Weights of a small sound classifier: arch conformer, moe top_k.
Rows from expert 13 of block 5, named by matrix and row number. Rows with one number belong to one neuron. Each number is 500 + 40 x the weight over its row's rms, rounded and kept within 0 to 999. All counts start at 0. Numbers have three digits each. After the name is the row's rms in percent of the matrix's.
# up: expert up (model.blocks.5.mlp.up, 16x256x256), inputs 0-255
# down: expert down (model.blocks.5.mlp.down, 16x256x256, transposed), outputs 0-255
up.124 089:510434439484473515486537550452515503500489461501509584504487513471460548512564471536473473629448454512491503442472490533549557478513550501499445525510526481505548491562500485518472395555505548488525478454470531476489506480506478546520534446539523522572482457543498551454474453527506548557414474530519504481479542512500516489462495453477554504480553504534512504533510517513474511467513513401484387543525461501453493484459540549526446463488497488468475512564429543477528465526574466448559475438461519461444439460541480517492488506516495478533518481538442511433522497539553461504549470463383531485562512546453505527477557536507547545577485518494487391569514526500445525544522459451512485536516529556509460389480476506591597524460550499533487454525546545500520564439460523
down.124 096:524500534491541545544486452542493495532519628517504421509477497535499471485620460530505550469438507536475515403484496502493490444471496564595580474516570495486496463467485572544476497534507553515485563468491497549534495444514550509485509524535514482528464549535539481551483526516509482546530502500490424477458503520577519390529479496486467561410441525444453501581501508490535497536493594550469535543469496584471597499562500503465542483463494543473525510466549446510557549507496489570491491510485507501475461499502505523505517588456493499499522486467492486522508557509481558585454468484547468557499485516478524534421407506501471464505441493487530555549548529495557516458495489535501483496482526492538553490411507520420548461485559483537495526531412552490428413497476507
up.125 076:515478476484412489539478548505563560447508523510452522515516493502458499502527500474465474539440495481514512523446478534558514432471462474460514412516460438457581501529412539555451513607493528436562490447418576508472552483494538584501492548479541489461473497493567512462512476547537490508435527519533469469506451510489498428490594536479557551469523435505452440519428493492445497538432468429453491526519568591521481511475607544548523455480479521481426486537462430510533439478578437519540533457479504525469463515511509564491433461494517501524526445555493474507474540490452523560541492454462519568555486529485468495432507565584510525489539515498500496498497534484505459523493483487453434484517541555477539468475505451523534480468576534482531454471464506510452489451498567
down.125 089:506486504434490404623462560513502473457538566490471430493405426434478580547489513393522485449421476493559516479466542410472548497444527445532481477504586468540512569507558490518447346539525495528482448462459563519517454469523526447546479450488509440543434483556494543553488468523502448509489524461440532508550527542506493510566489488522572485488513517479458542482550494507462545543513483554494465516504501503527481537498525514496470480460520502413509497523497466497506471515529561519505462505508465586461477415501562530539473486494567474498516464550538485511474504502463486532478435443495547519490486472463587486482488496520479516521478524467462459566446537433541532482473565514542552518499548549462483509517499524545517415556495468482444515498491538477495504465538558
up.126 124:497553518461523467517558516460508547526544523484460544567544513455461502531449431476463506546450462472483445456438496495449396479477538582478510521502523529495497512457409547543489501516446483516499545474460561527494557468497518555398556519528535468520542497464473569472490440571486470498520583438504498455524508616520522559432466524425532525481492559461524550448497498476460507549554502524534537511530519553489419538416505480549494543541550533483478500496528446522594446553539514467527501517452508519567477421466521464455544433496523480538502539489473603481548453501493437563464438470488474504449485481486464545493478474547559514509561567466485495506516527424482509540520507511529571473465485493493458489484534517488531432479504425513537499481487569509464437416525508
down.126 119:547532504497507503503479504396540470434490503552497486467466471535505530486442513468462533477541482513480501478477579504496506470489474426504468413540529465494473434542561510508454529558486571483489508460514490438444477429500425494460534595434456512436468471472489457517587521517483506494425495536421476488527479430435438453482481516499580499464495444488540495439530498511517524462467434481530556511500494549517494474585469506417440566519495518500506473444506432479502528423465456475514490422543476527530506456498524524536414452468451487508501476484424525513445519490447495531538509505516558563416553557463476550453473537516495474509466463445551469504483519545516545492535525524607490545470500504501525534574541445587516518481481522472456502363455466521544522511465507
up.127 092:561438468587507496451521556403555470419480443524443565518463540495519529515444424511447534527487422430477509439513503508422563461483538474509423462561520517480522434573524468510492500555558517475551493457461526496479527495527483506489533552505536544542474450501541505454554485500498503524417449485516522501528460495512498471444564531495585503494495500502465470540545494502474534458498444447507495550510527556577469502500535445475468489491472488495448409520471442480474486504562491521527536378464480510464486506502516572486422437528518508503562493471485479439445485504496502458597511482454582530492541545469511567540559480505537549506459560461561514574442481469488483477509472488525465601575477541494491477488498478607543532490538526468482473505532468498521517474445549
down.127 105:566469551468481520581429503565522470504543542424535432552456539476511445462574446511507453488444488532568517519437486511538495511462513589549560584492517475471494514538537560511499497591496475472482490491482477471578526544486568478492464534527516500501472580553543460451463552449523471498522479505512470521476520536506561450505509501501491479432385538497418513523538516490484548570467503513499500554467476568471481541504550486479576440486503510499491462486481509512505523514510592539499510452499530468421474486501539534519524499420553510474570503532529452537485505441516516526457467532457473535490480573482576450429410478519490520474461514520532498539530557461595543515458474540458475446478541483499507470405477515441526425504521458553463556510487512423440429452503502
up.128 091:534456532489430493527517549433542530496503537427477561561519512450516509500508467476472495552494454477488505493391492530461504451448564529496484462534539478481538518516407546522440533593441540499518555419413545502515539477439542537451488520535512529507490492546463555490438473554549476456503580475519491501492484575542552472491501542468555503426496474547479525505514518507458522523522478470492525578551520591513434522407535503543455495502531570555466506494470459492593427545548470498513526523478506541463404452541516538474473417470528500500476471521533455485509516485536476528484425494479475575501513583506497542479486551522542549494555583516524508548507480432521501533560514484457483470458501501491522453447456506509539434470499460504548493519565494473389459418520511
down.128 090:519496464519486455578510509385511436493494568555477513480435493521499575547468478445530551510452458478522499474498558525506483496458528457475437458521579433532480497544520455585497504533494554462513438493478525488464505444507484444523510537466459441462405490536477481559586479542537511466407518467429516470568493498507461450551474462516543500498514503487464508504503515477535526499493502532598514489544499520486488530480499506447451569476529550458472453439539439501532546460522536535506470453553439586523487487520554593541425483444524456534515509540488567482473522522450502553498464461495529518406520436408478574446442550500499519500513501417505420545504557524532559508500521507546488543473541530520575548535545489577503433493470499482500472468432503480481460454501500
up.129 099:530539469543464512492507481419516461399516516506527576479468567505556494535501470470499446466518521444524484506491476543451424464498484471479455468504510561476466527563391523523527506511449520488499529383467453481475532511475452504468507538496456543441445453497468495485522444479487468515478474460480462496516453446559549542460591520502483530512444514488523528542546478537527532445493491497509539429468486541587584500507492496562536545542464518441471432462485455528456524478477494580499473487562528467540449465503575505539435557429476522498588485529458478526519566500549584520557521509487521569533595539444448572510528502484540462483497465486496577587529484491558529515494515577520492503520497485558437477485500458567548576489488573511511539507538548532574507521474522
down.129 102:577475542471513499488532562541472531493505385488548591604479543392541578528538496556438440550491515534545432547450517501514529554511537531443481540473457489528551528498591534520540497547506469461485547449476527491499525524473496489468553482571555528548510488498524525453497482454487535498492486523524600535513521576525564564545486533511522495500534554515459475529572494453469530507509499427426498550494544573483445526410485500505515533454484474540441491536450530374526441493530574481476515397462530494492497526474533524477511472541541464523547509495536534470537461502541452520501518486462461546500471495454521479515500513535531531573508551508492528474495407447453509454482511535485541543498491476560452479517496551469520463486475474535491557502604516498503481438560511
up.130 099:564519543514480512522514519465518500557519504481547588573521543458495529527419474482386536528459553445541505450459526557499457478501459601497524457453535521460466479506443558569474449524533491510478533443440574493510554434498457601435522542489519508500533488456528486515487494551482485494456445463522469450559447572536485512416486501447584518472404465510495439456502497482515545491521473483490530459517612534559506471489530519496500530515518548539441532471531409498584454492478500454519536488496513508573430401464519494461489438421548495483489451520465509453482502555476484500522490527495525532462524478538505486477513519470518548466535561470571408508531534453528526539550495508507577562499494555500514494491522479486539482441511483493510456457553525482474445440472560
down.130 104:537432455472451471560443561463578531487541450507467470516484493473497488482518444464475495515442440469521518462446465498503446474402519487493484473538517487488458485523570492522426545617550515451515476455470522414471509516456501429527557526444526479464468476514517439481471566461531455474456553523467498491556505508452451465556560545522597494465531498505525516508459521539501554530481522507585556508504483527527373521556506475460511497446520492458443471544482511445483446503479539548490494491554494534455552467518500531557442504391478483588560522497480416526467490528396476493556512469518570571516543521479562508439463557544505529452476561540536507494494502470466522477509484511511459518514551541485528517452526489571509502549507471576462442469490475461519472442553519
up.131 068:446552420498551525502590479518548486590481523557433462459512537546477498487477563508485493518573531546463551541514521472443503544580536503602443559514449518498557517478422499529570446475493501438475463390532512416485532482489516482493427436498532484476514600535473459581493529436419559574542569492553532574529485459496481509497519498490474517562499452482493549486476482526460516397464567551498403470480488484517524477494439456487543532503541495474564531536574493462473505511500546459510542458511454470479471545497474488468563502467531494507422476485521452478492492488535533438509510526492464440476452502481461522506441504458425527542503502546452503508480510497524538523466592485507527508471438497493536460495570481461511481502484497420518488477530548581510508532492497
down.131 061:517493533564487487494468502565540529501451434543485518449625472513488457590472555519512500470509573440505520504457483472452495517503455522469472519501387505462512528511474508456523536506473524546582486492485458492492583597537460551477502392509428544448519539562526501520463535556584457486487487475423501490480526543498486485485496479505499477488563522525561533478505447513501530495545478415500498407503513522516474486536450532544448531489476522458470525518488539453412495552549509510499552452553517434487529429524513409428508471550496525512448504498524538555483441522506490462464476514501525522520524565485483546552545551492461529520472477515476488482544420560474486469480542441572481501498507500481449489588511485501457597534555503419455433512562516548577530434509488
up.132 091:428500433502528497490552485499483456509521500529464496422428543579558536509490508536536503537520519530523549557582554445547497494591546505566430474523502532527461495540480475466586425450495540467517433455466456453498464473481480478553448451516546532523487532558442545485500503468498529490464509553486503554557547447527473449584530456498517578539536422500464552580565495529502505467545479533552426462460463484511527535520424477439498504527476424435599465499542493488456479510555470538473506433529447514513515492511501556519451501511517494498518527517505527451411490515599546450492483548495492455503532520435444553580465458524475526585472520515479543529499477512518527501554525496554560554539443470497505492522529512522528503484480491410482568496534469493557571486464476
down.132 089:495487545529403536481461463488517468491445429459520532499582532552436399439516458557514514561503531528490520571488435465485502543492429529501481586470427454471446517509486503472511522455492502470441522574575447501541534553499535500412487458530514485497526497538533469434504520493558524478537504505504544467474518528547507509488509498489449547457519528523491470578507512517522447532483550487490558453436507439475504432429490532542555424507450480558545498563529536464484521521510443519556531448533544434466506505522439456527506529500504560455516510484526479489474471471538517512490495532473491480519444575551553463521491501503525505544469432630579508443559534551483500542528493507508507484571514530502541443421451488398537458438510504479586499561586479465479510539484498
up.133 093:431526475550516482512501476465455420563481506486484459441446498556583502505476544522528470515546517552547548508520565435546480568517454502586456523506490499490503523538506472436536443420512522444452458444483475461544530509488509467578424438485520512525510507568436475536533477471535557542523475563505503522524524454515497512526515432508453533507537419488446512537609500552515487450501480515520497437450502460507530519517444505492520491544493506530566549437607482538442553546532443489452509447528491482516506427545535541534446549450526412457497535492465496492419437578558531507451457555510509470509498511503458539551474436530493503540481423484467489460528464522537549549484586570527567568525494485521487497489518532433541533501514500413494553490499517501546555508537493
down.133 107:465531481549502535451532480458478557512519419510481546450608513460492361432542523534539455516489528501436517476536446518508467494537487488511445525515426491460473505506494501502495468432513509441504541528551453513545555536458541484464486448486469460491530472454506493430487578514542516457514561537514518508436522489532528501494482479478461478512489511548502450554484467509555460490492547501475515457484506446497467479455458534471612491516455552566545477504498555556507502491428408480566616504528593429517510581490462451497523491539473551499511530498472492484453495444445497545489543513542454463545486541561505458509533503499482513552534431546500530429528498589464456504576476470505511507552491520521519510457465530417506492438600511559592439507558478508476536468510462
up.134 092:427479485451570491523543471527482457575491541490461531500508487540464490544545531562491427495537510500490459498484461450543493545566600494585484605534479481484527480446429449505565419504495480395496501435455518476495524497543519543502490385526505447539501520531416513524412453496465530520519572465470523542486531502552550541518488446546486555533496491489497568490507499485477528445517521530471478455463456449389448520441465482536496500478557517481529518494495540479541497556517521539476468527412505481491481587567475477490557508516554519489472525495484608510532523535539486511441454487468456422521435510493489570556429480539525490538454434479464455523492511435516511536510556520537574490509543480475473485476524520474509500513548431419513512495491536476495538480584500
down.134 081:439552504571537499511550464446474486516537558546412464400526502610541495535502506551577539461442548497441525443559608476497420477506428477483568454518411570469495513498473519522502490463476533494482507473508467514513525457506537534478465485480459495529526489526549492540554473511496576483486510514523523478476495489597442512472505460482443504547542513444522490489500487482547419490510505521491514484542501505568573486549392520486483560545500510491494489468650502558494536473507395498478553501482480475555482467493496459418496548500520487517480517500495551500439523517520433476425517480519428502526529473529459532523484466490509456552489462511534568501551464596501571514535560491536516506496484397543532530573507488494455516529510532463481465502493504568442514498494474
up.135 073:479463446523565545540523552490507483502467439541498553525479556531515502470506447559500485564468506520476512499474521532484563481555461541498475546493409510474481502575427486522528456507542486571516452407472519519470508537458448507506511462485504535532501508502524540462490470549539546467439406507533529524550514495476523429498576466468510520412490470529445464534472483477552508461504494462484356515475513531537563474462517496471448460515494487431523388523437477495481485518516498493498526461580567545461470511561499556462427449565452539493559489494476472406451538505481500529513555530487497510593594561440461482551533517518527565555501516492406513594526497497522502408469527480511478504553480531466511441452549435511557558482509526452501496533554510480493505522503501
down.135 085:472526552469481424541498499547525435503547492486515444473470476566450449538517518538543494514451598537526541495474465484532512553467439573494524468498539537463520590485535527466524487479476530493509487491433531514530473600482557489493492453532566458420435540547563452577541479487529465486551478480475520491501515573528527499474498479455499512458520568493448533540531489570578483541515484511486580515492509511500550508544516533515599457452491491459522483542497514440492453570630523533512545506459521495458475445501513546529519534426571519516491519503540518516438470516502487544479477485515467504494421518497555518467441444594499568464463502525475459522549550447541528482484523424461528496461518525535540450449522559387471530585521437448480542522471577503511492465504531
up.136 123:504487471516506489487583529407531526531514495465440623539516530438531543521520424535450479532540394424455451441458483503463496449523574468461527456522485480524545485435399521529490542559481478506524524469457516495496512425525478590466582516519535506497547453477476596462496413602476508508491574468474490499474494557524533505438488477444517495519526551492580545474457491499481515526554523486497484528513517568540473530427501454560486568570575545489479528484443447522553465507517461513527529549485491511558460459492508505448463389480519488519479538471504581466544517467477468549528484417465521468515534550456437526535519479527554491508537489473507459520490501472492565546465486524499515492516465443514470507508511470544564481462536490542526457516500535515497514403542506
down.136 119:551531528556492559490452493483517455472532590535517483520438540492496547452510478519474526445451488519514476428497541460529480471503504407536537423512542473530476447554545549511446521598477547408509464479440500472520479430439532503461504562535517520509439525518498456552562444530452495500448526522409494418515517495554484445474483505467534497418463455457511525536498546521543487479482463518530580467523495529510413477556506510430449544475493480466506465468542438481548496418467477488458518454491471522550471410507525590525469451434505493478530503485519468540450533542446533539479528492540508546394526546493508519470502528473538482490477542521587505502525470601563529532575518509509473493471512508497510590506515494540471467478532469480491531423421515471477454414470527
up.137 066:554475571498456514513425508453524528477451494521469508467501482433506521527572535470461420477486528485534567509481464504474526496474426484457474464486451499475572472525457541536422519601508503437518543441489482464413542442461486494622480614446523479481411491501533487510521455514495513474509513487501499477514411471509544486487502539479447569490549467491458482508498513540564512534521484478454563496465529558543574517508511473475473477537474495561464473481522473551501510454482464541491522494556470492478424495518546462591470553467477527518531451568462439533497557497460517497489509530501515502573543543500532418514503499449479448456508477590567586535446434503503510570525533501549469552498505478534406489515536465462502500539549541528458515556506447487529438511582579
down.137 068:536547474399519436537442620472499485484510475511500514550456465422553521526477464506463418560451450489572530508446465473509505520469555470552458447467591459471522585493464452508530475529484488420473503544488515467474459499512479477530503522527516487478518445501448543438443519480486462505440490529539611532519523532544539532520534432532496399468570491518536490487539463458482503538469504480568491501574546503522395508421506540522451502485467476547473407508453516484509491506536557480492437540484490503544532472514426534478499444583563459520467445494469555463524506486505481500498450494441509491553492459489584466446487504504523487462529548445434443511436516422473445508520515525482547500544497554467416508507481543481484422496542443500523531486523534485479527446498474
up.138 115:501512582408561461470543477545472525548544579476513505464459480484466495527481435498530452463483518541472468479520482444469459561497554494477475574547499563530504539446453475544485424517469523445474512464494506469475518512519541542425480387513513470509546538505435546567455433560476519538546598468505474516501560539573507562481432453554478508492544549475515593441546494506450456491565507504470515529504418540470425544482543533566521541456579547511495515454517535509543498575519507492420494476467482473508479524549543482508588556515524455498549489500458559496541467529535474545456434484459399458490438454511483538505432478533533446494496500433495493484486493486492514539535552507531565516492554416515489439492510500476473447508532464508565512487477548527520530452515491
down.138 115:437586481536574517478587417486420438514441508547510522436611490524546501543463474529502533470534499517487536486569568518505463499553459449532483476433481557497494424523443489502525457419524528529528534458500486498490550414497514534492434484455456504496531515467459529523555437519437525536482512535504496548476483496536472463475503478508453572560506448511533510507464547463537425457524488555459430448497490512527616484524431487497484570591511468492521492451605445546487544491489437491481579542504501511533525539526519473488496499488474492459473483511493481454461558513499535443459532526499456468490561473534438614543524535430522450507509441482443542455524482562516525457535572467519520499490476451525557553505522410536499519493516546449513488492453495517489511530479481
up.139 098:450510466489569453446600478529464502551527584538471534491481461495455528548529486562481465504480483560497442411500485458466465536570596492541464551495506525545493487472412447514518460480480492428523498423493504458466435453532462558463548435502522458501574490454427571549494455495487473543520577486516522479548519525562472480480498482500470539521521484461566562547459490482495484473522532479463509540501469510457447510473510506460466488512565497458531511500472493484548511548468516506444562505485540450528470523479448520472512485512573478522481549466490626472553481489546480526454436515456429493452512465434430566591468513581487517544509508459489478499481444523522528431527548456555538511541483451595521530512609527518488491456484454478559539480464525518509556464549485
down.139 098:494489553578486556447460435465457433482498528503551509433529495546509522546461466523463520472530587517524545496554525399485534564456400480458501473506500551464514423552468521457510504512523547430497485455480435449510506489500506587476485484500545555531480516501520455541554420492462550490485459482514478459525519480511535525512535485448427540451532497506468496524534560506532447467471462496488540444516527527496555429591455470490469540572511481484521507472577505491464477439511505512488525430441456471498552422494546545522455493408511539494572470488532491502473498552495515513457519529512519479436537554513520484513556483493506477516466456552577489537472489586564518504632472458537505538481481518469483507515494437480465440490500548424440569465481456539593554562496459
up.140 117:541488512521481484497441560446559504455466455475487555536520496491540534442501515465460530563464522442537507542438502536487470502503445542518463478533537451472530503556429573514460493523503443435451526457483562452566569538485486509524470541562580528497512497569558543509449523451509501510509508479530490492544524543516444516485515521483582535486512462541431510485513536451478557469502441472454588472459552506446490555489535534523542460552527524516468537524492439446492430592554518488590492469525522479437455444587428552476529452493566543483502406502529455495545474479504494498535513531450573508471483531552564528445475482488517543425478529553542454481537491472490495588488463533543521446481488561502540445479456513456524474523514526457527474532628481491499464430517561
down.140 091:557487449444525467590394557435488496509520545494504468485484536483547490474483494433602442468455444544526490496508468537541488462455544466537518508534571414495446485486526468537504539447475520571509463507508583564523443504533490461547505535454461425542429469490491509523524555491510421504477518497481493479498455455495491452562578463458511463490478562428506561488438518508499485544483517589585437493461457495511472530527530443505457490436476535470514502540522450547472522482507545526492457588555481563504453587466429469565511580485491524538498518559501516508500497451446516513496462428545500562528514477462485520442441477471518502474543521453440494537531559511527469443485536557499435444483543510469545544513489550520536496493421485504493516505384464487457486478513518
up.141 088:484485530495459491514502532472554497450490525507451531453538467501568429533508505518464553556448456511452519554474511510472539473455446494533474430513481476463520488522461528511425499512493520524499551417461526461470519530427547488518442581525545526438421492506617425496489548482479526455495508471520478526549492484527494481526534589471541509471522414524425430516474497488469553472461466457448531490517552596553535523506573515533542473526519521442493441520460426469463518529519472499591478480522550501429437527554517551511447434452548563523514441519469402490457525445468540513509543522476540583551516517539602501441500513533477508457458546515489546491527475497465503454530507476520441516484481576509475460450543504468522484499543496451472472468564496566474489496509617
down.141 094:552490481454532448539405569560533488484464550460487523562458534505491508462498495445549469528474482488527477540485500510481533562438566496480504529557512489476537570463482494561475491529520497547520473506430588497493444567548519445560521432487504495522505480516538520535470510473537463556514487434498560521558481518488511516515524423522509427500550593540542520472502454459449539536482445541452459542503519496483442517471565477524402447447553454468503461546485560463561476557579629505480426570504544516485451503483497505545594507552561474564507510459510525510556477526499499517503462469474520515509448519463489463473477456526495527469481534455459473563477501402500479463459538521552514445407522498477453444521502505516515533561463476411455492541563514505502545496531572
up.142 110:460534511462515520529489461509484426564510561525528434423453516541558486540518512490570464480544525551527514527590520417541516513554502518584471528514487493538478469512467473485582428413493522421447480449467457433480488555514533422556445436501513468481473583563463488537521533477492510521552530528467491521527532444516537492564507430513437546516568421506472542561572516508482477440491512532513508448416445427465565572538407548493541478496515509505570519488558522541404571518504405534457504476539469475531558570547499491498507566488507488480531538519490454498411462536554507454451458520526459463513460487503471501513473431486481505506436460516485492443551524547539541484509560530516524535503479484513517542513516532453482531485508510474490537504488531497528524527547455
down.142 121:441538537517473529412553491434503527524474460484471553412570513501502423472516510553535518490522549524453517555550512534534506505517465496495444581474425507473495486486459500511548514404457508498497545565613480521491513506473548514466497501461460522507562534421489533465468520514509554495550550534538511508435497459543470513484476500492413464545503501511509435488452439511526449507485546452468513422476519475491518488460421515549564493526450533535535514544526530568512500539463426466535559527500540430542553549474427415473518517564498527454478497496456507487479469516516503510480509461502452417522488505580459441499532468472461466527535399573482548427517477592461449549573472443501518482579443509489504492495501510451494511428549543492596494506538499544471531480458473
up.143 074:552448564502463496480482496575533574472548540539522478530549464476496482549576509484542467511476546523519552562480489552587518506461423538498542550509503466462523449515359530549416493513479549482468566386455524489490536538448524561481467482533547489496493507575507503512484551491499529442534503424490438520541509520561538453536477532520562552508534462516480485526516499522483493512504483448440530490509543588483535493484559551461512502514494513520507432509496508572531463482495542488480541461506491416401369504503424458505539526513511537511508456527475458523475515416428459536547488474488468551524455553500523460434492490572461507518487481524501525532546462464469485507483482404524432399494497512513536445495513552458468496503497553449469490503510524479449464451483569
down.143 080:520487412470503420557470499515511457497517544553460475469433495562470572549476521449506505505503480484536436574500484446512496534541482538521418450486517523552526545505476427493549436442456491539552465492441548534475436494541488486569513446453536464465475449503461516492519482565534513465516491439510513537580488494445500491522567455494524531534532526492469592426502521486497521486497499576573553521512469468547539564497543472529516480496497515431531494529526495521512530531576555506517468571555483572488512469530493575507551485538528464524498578525540575461540466519544500439463425507444591510531504435413445516577484494493523516485497533471422450539451557448516496466453538526524490524483556517518487554539512520540504542586423502476455533559498519525494507572493582
up.144 106:453477476457487459527501514467469530506492498467461559514500495519524519531435496479499444517513462468562500548503512494493454629471479561527530500474530562499497554474402446540511436466514458447479530396480544443485550512535506534485441439488540502508532495546502517458468420485505445501550505479573550551569451549523507576482579447527492487526496490528523512438507567463501492497523496564521498477499544510517495583404557493544479484542504455511541511451564411473477447555564525477485516577474508521557411453548497500443563485492529505517481465538489592531581456514503457496533431526501546434471508462490468515507502412489560517444548494483436388524545486435484478538494540543494527459564503462556462468455504528511491492539489520469569515536516525489535481464474549
down.144 085:541447494465512482549464581520550486478503494520476494442423468425501470561603477526492530443477527460498476362490542482482438449502600470443523487533525508466474446481612481483481489572546535472497496501468461519482459496472465508542466521520475470429479466502431573491530562446483488434457515448425492541493469480494494496471541540509509516499533511482521584517545502494560419494618515494524549489392471564543459460520529518452500496463436452452500453461491538468472560441518465565432481498537455550493468456493579518494448475476491491504500498507443437507494478531468437552485553508557485506476555458459483528515480513491519507473505528515543509548455475580513506460486538492489432547461498500510461554570506464523483554456483517563479500469453433492571531517531523
up.145 086:448523472457541478507530479537498410590484511502485492458473514535511567586513496539489473538514530538564459503517501453507517527550483581544490567537500557526518469504399479471536401421505466463441461395523548473481480494512464546491449394500502458506506537497490516512420466483473476512553589493590476573537559474565525533528493426530493551522537469530490534518513536455486501473523505540447432495414510418486528512459449512454492481514585521481554457485537503483481502590582487547483512496517474512476515510589499503446516521467545500492482499505543534495479478513555477476410466536496447476517440443520458554545414484485489533501451464502449482471553482476543483508531608458524542502555504542529537477495537540453509475498502501443564504528511506501503580505561500
down.145 090:436502451567495488528493507484528526568464489478503471389589495581513442519491521536605499494475550499444483501566558468472472545499438458443459457480458513474464525466552477464534508436516521498503507486536464476466541555483535454497505433519483511489502529527500503508487572522477511472520474494483574506473429506504438550464538509470418521545557567491600563500441465532576457480528496549508491436489462474536518457480406457535501553509446493534575469537615531521445494499546441495561510607490528515533535507536406492481551519514548521536484586446542529474473469491445543482474537443530475437493481477543488478533535460473498474576484446526506502536540476567440567535514508456493476546505461467525467529520496455484431555503520546494567470522518483530549522535497482
up.146 093:420472490453547461470547477498454466525477559469492500469447491496480521520517461500553456489497433537503437480508446456540488535525561527508476524520491550531572514458400434454522440477495505476495494481482519421522479436489514535504553380455507505513613512490460509553475464537487514552499586462493530535514510490545482571484495389496478523476550525455485544497534492478499555474502507492477520486544432491415442532471488513549473506499580514470518521441527565496552519572530496530508476507422526478556511503572535482511581531463562454469485560505486569471508461512582472506476452450506479465519408471484482489525473488514503448503459448440495417523442498514496541559575531575533560535543565470527481468516477496556511478494512456537569529476479494510533602463546428
down.146 092:463538577560573553498566483484487523520523534576507512409506550531504505511504452558468493494472505521437550465554600522516490505549490453498509481496480541523424397541492581471490471484528512476462525481494434471498502431476488575410465524530482497521512532468484510525508442522417554533527566568506478499434494513519505456511444495480449546460488485457578495540489527520555451458541496451496482476462531565527541448489466472407462541519464524485541499465620451544536495481474435487465561464475484499518530479467552490494474500499464515456527504494411463503497494583473513544482572496550425513430540459578510552498499481434506489555527469514551572490506466564559547485567520526539525571520475473513489536513543482515439507463546471525545491496419468482537445453461514
up.147 086:450495536475537492443534458567494486540536599463508500412505480557461539596542496526532471547511518560524496453503457454531497530524547528495478607534479538487515500447403458485557473480533517418446511486448469468502505545511566546490468450490543468479518540529421542555448470496422570517591556504534488568472525508572508552439444480558458517522526505479497529463489449468488452453538490478427529454490521469455513528454496512511441531442558528535502505472529534509531505573512519532458473506492506445528472543526528495513619577513479516475503511534495570533532458482524500553438439514435434441527463482488443544472417536472487487503470464481471464472509496446509508531579582537546555467479485450509495447489528503457465465494521490497568550460509582481495551497528505
down.147 087:417502480547571490510602457508475533514481490535404537445593508568506514606487502564478511436493489505444515467589498441484497523550444447529468423440459513535474473461435465472524480417491469541462527527460521499439526438505505508517481506517504463500553460480506521563491500519429486509484525487512589491432462469535443442457484556466431529568518522475524494487481525442509464468535531552530448454532516493543568491464430465523469546526489473466550499489582464538465568520517459433486561608484514481542528524493456492450500486517519452501499525546495533458477549487524531447460460482524433465570489422580462528554529449462463544471501495494449537464512481520495515461497541501503505487491471473502557572492482443503476562503536508452508455569526488543486571561551487
up.148 120:577549499571447477471492545512567527532466499459491570531554491477524543489473485503446541537473531449476461529429525572439493427451468547469537461511554477517514453488407590564465511508461492535485521429433611515536517459488544549442530610527505514492490496506531481539439546525474498513469512476496513475489498546541472476433461553454606514485459489476509512484472463540473568515484459472505489552526568564548469463474536452514499562502541540470411449532476446491595453486532497459506496454513521484497457445467503541528520466518505567521512492456505480506505489506453475516501493526474535569461476555552536512425513538484560567486516578491514522481509510396496546503486493455483555453454469525513505480482496483447555438551494471451460502484558554535426433421486493
down.148 122:572476422488461435555487522445540527467481540527473476542471481503438547460471497394461467510471433481529506510427470488521503485441480519509434501564572394503455544458548506514442483583513493498508441479461536463496513482536462443541544554431474489487447452545510481520547539557563451516446528492461470478527521488478477501531507486479636514491523445491466533437490502535472604524421451516570547542537439532547458544532547493506415508498515501505460457483438485535554507546514585520598407522504477591424456507510518532529472539472454463504489483532498521473515555510474513482489456464501564543502506515438543503477481539540510532500472560436469480557485546437498518483474483526556462511518557508494494533516502465582505500519517494516454517458448470491514465520560542
up.149 102:431515481473557440486566473497494487549519554529439535448497496501452550553497507519514493515530485557518446484495479463501483596529562483516480535516509504554515534468401465501523427423519488446477481454497504434520491479561522532439482369499529444487592493506462539566437433480443536544588564500564537510516545490572472568510485467546480546536521480461514540511516537476471491420537555525472501505453468447472453526434496521546502509507593511460523584517554538521520526588525525510491503512497497481500514528573496496489583546476524486526493493519509545497503466496527458516458450485447419448503439454501475573559412435528517521502443474461419436463472480514473499539511561507573542495513526460540493462475533531454489504494513475461554497501504569538522570460549504
down.149 097:470504524573549524464477470468509487504482545549477479403545515531506509515441488553514550409522511507393478460622522436493438449549492403463517428490451548494439430554488516464527460449512546505499524482548432470463484498504511521487465466510440516495515495452472502508549458497429538457510508514507491504442447435544456525487535546452459530565561484473599502526481454478541431460560524498486459398453515500508532452560418513541511517494443433462500515502601520543518519469472424489482540555521464442512518518481534482485484525546443497473473487507495479484483456528497554488505550494544473439454555462538460510537548482448488501522507487523516507466515497592523543442502552478518478518506464476546519562577505443512421560502481515482465492465484477564569508531418489
up.150 094:548520499516422466486477528491526457466500471461477516468538481480617479495452480519469577492463502466476534520468548512457498429482441488511407453535525513450527475517474574525413485550503538468483486401452478463500535572443504465539487591499507559453439474547588468512517531488497472477435460534474509533578547513497484506530491542513559525519503458476506443530535464509522493441505430496497592502463540565552509537592519498444529434547474444547487435531505415498457491519490490481503524418469515490465433461465546599553482490494525564556547451468459368501459493447475525512519521535489577557485524537535545460476521478482494541466480587514536564475527484493531508479566507493534497514508470529509476519491487499482541508516515475471454529453550438516500461441480567
down.150 098:590468480396493466541432539497548524479451489446482534624502545477517537460493501405531447517469420523572428605450378547496445518445506526520489568543541419496532549480503453522503535501495481447520493522469540492502498547506464476494508477503521504503480478532473494441462533477552478494515517436538519541528459519514562524506537457528532428540473502514474528417479458485457583533445479502502527520546469489461448552428518457549566417476488542484468460542429563498517531550527542533523443455538545532468458555494463495526505454501551471518484496519505503528567507421552500494516463475471535528530486515466497483479470507533533494481499517473463464527482575419472458496492508537525489441481526508496429430436458497533531490475472519475484513572599510510423493495557548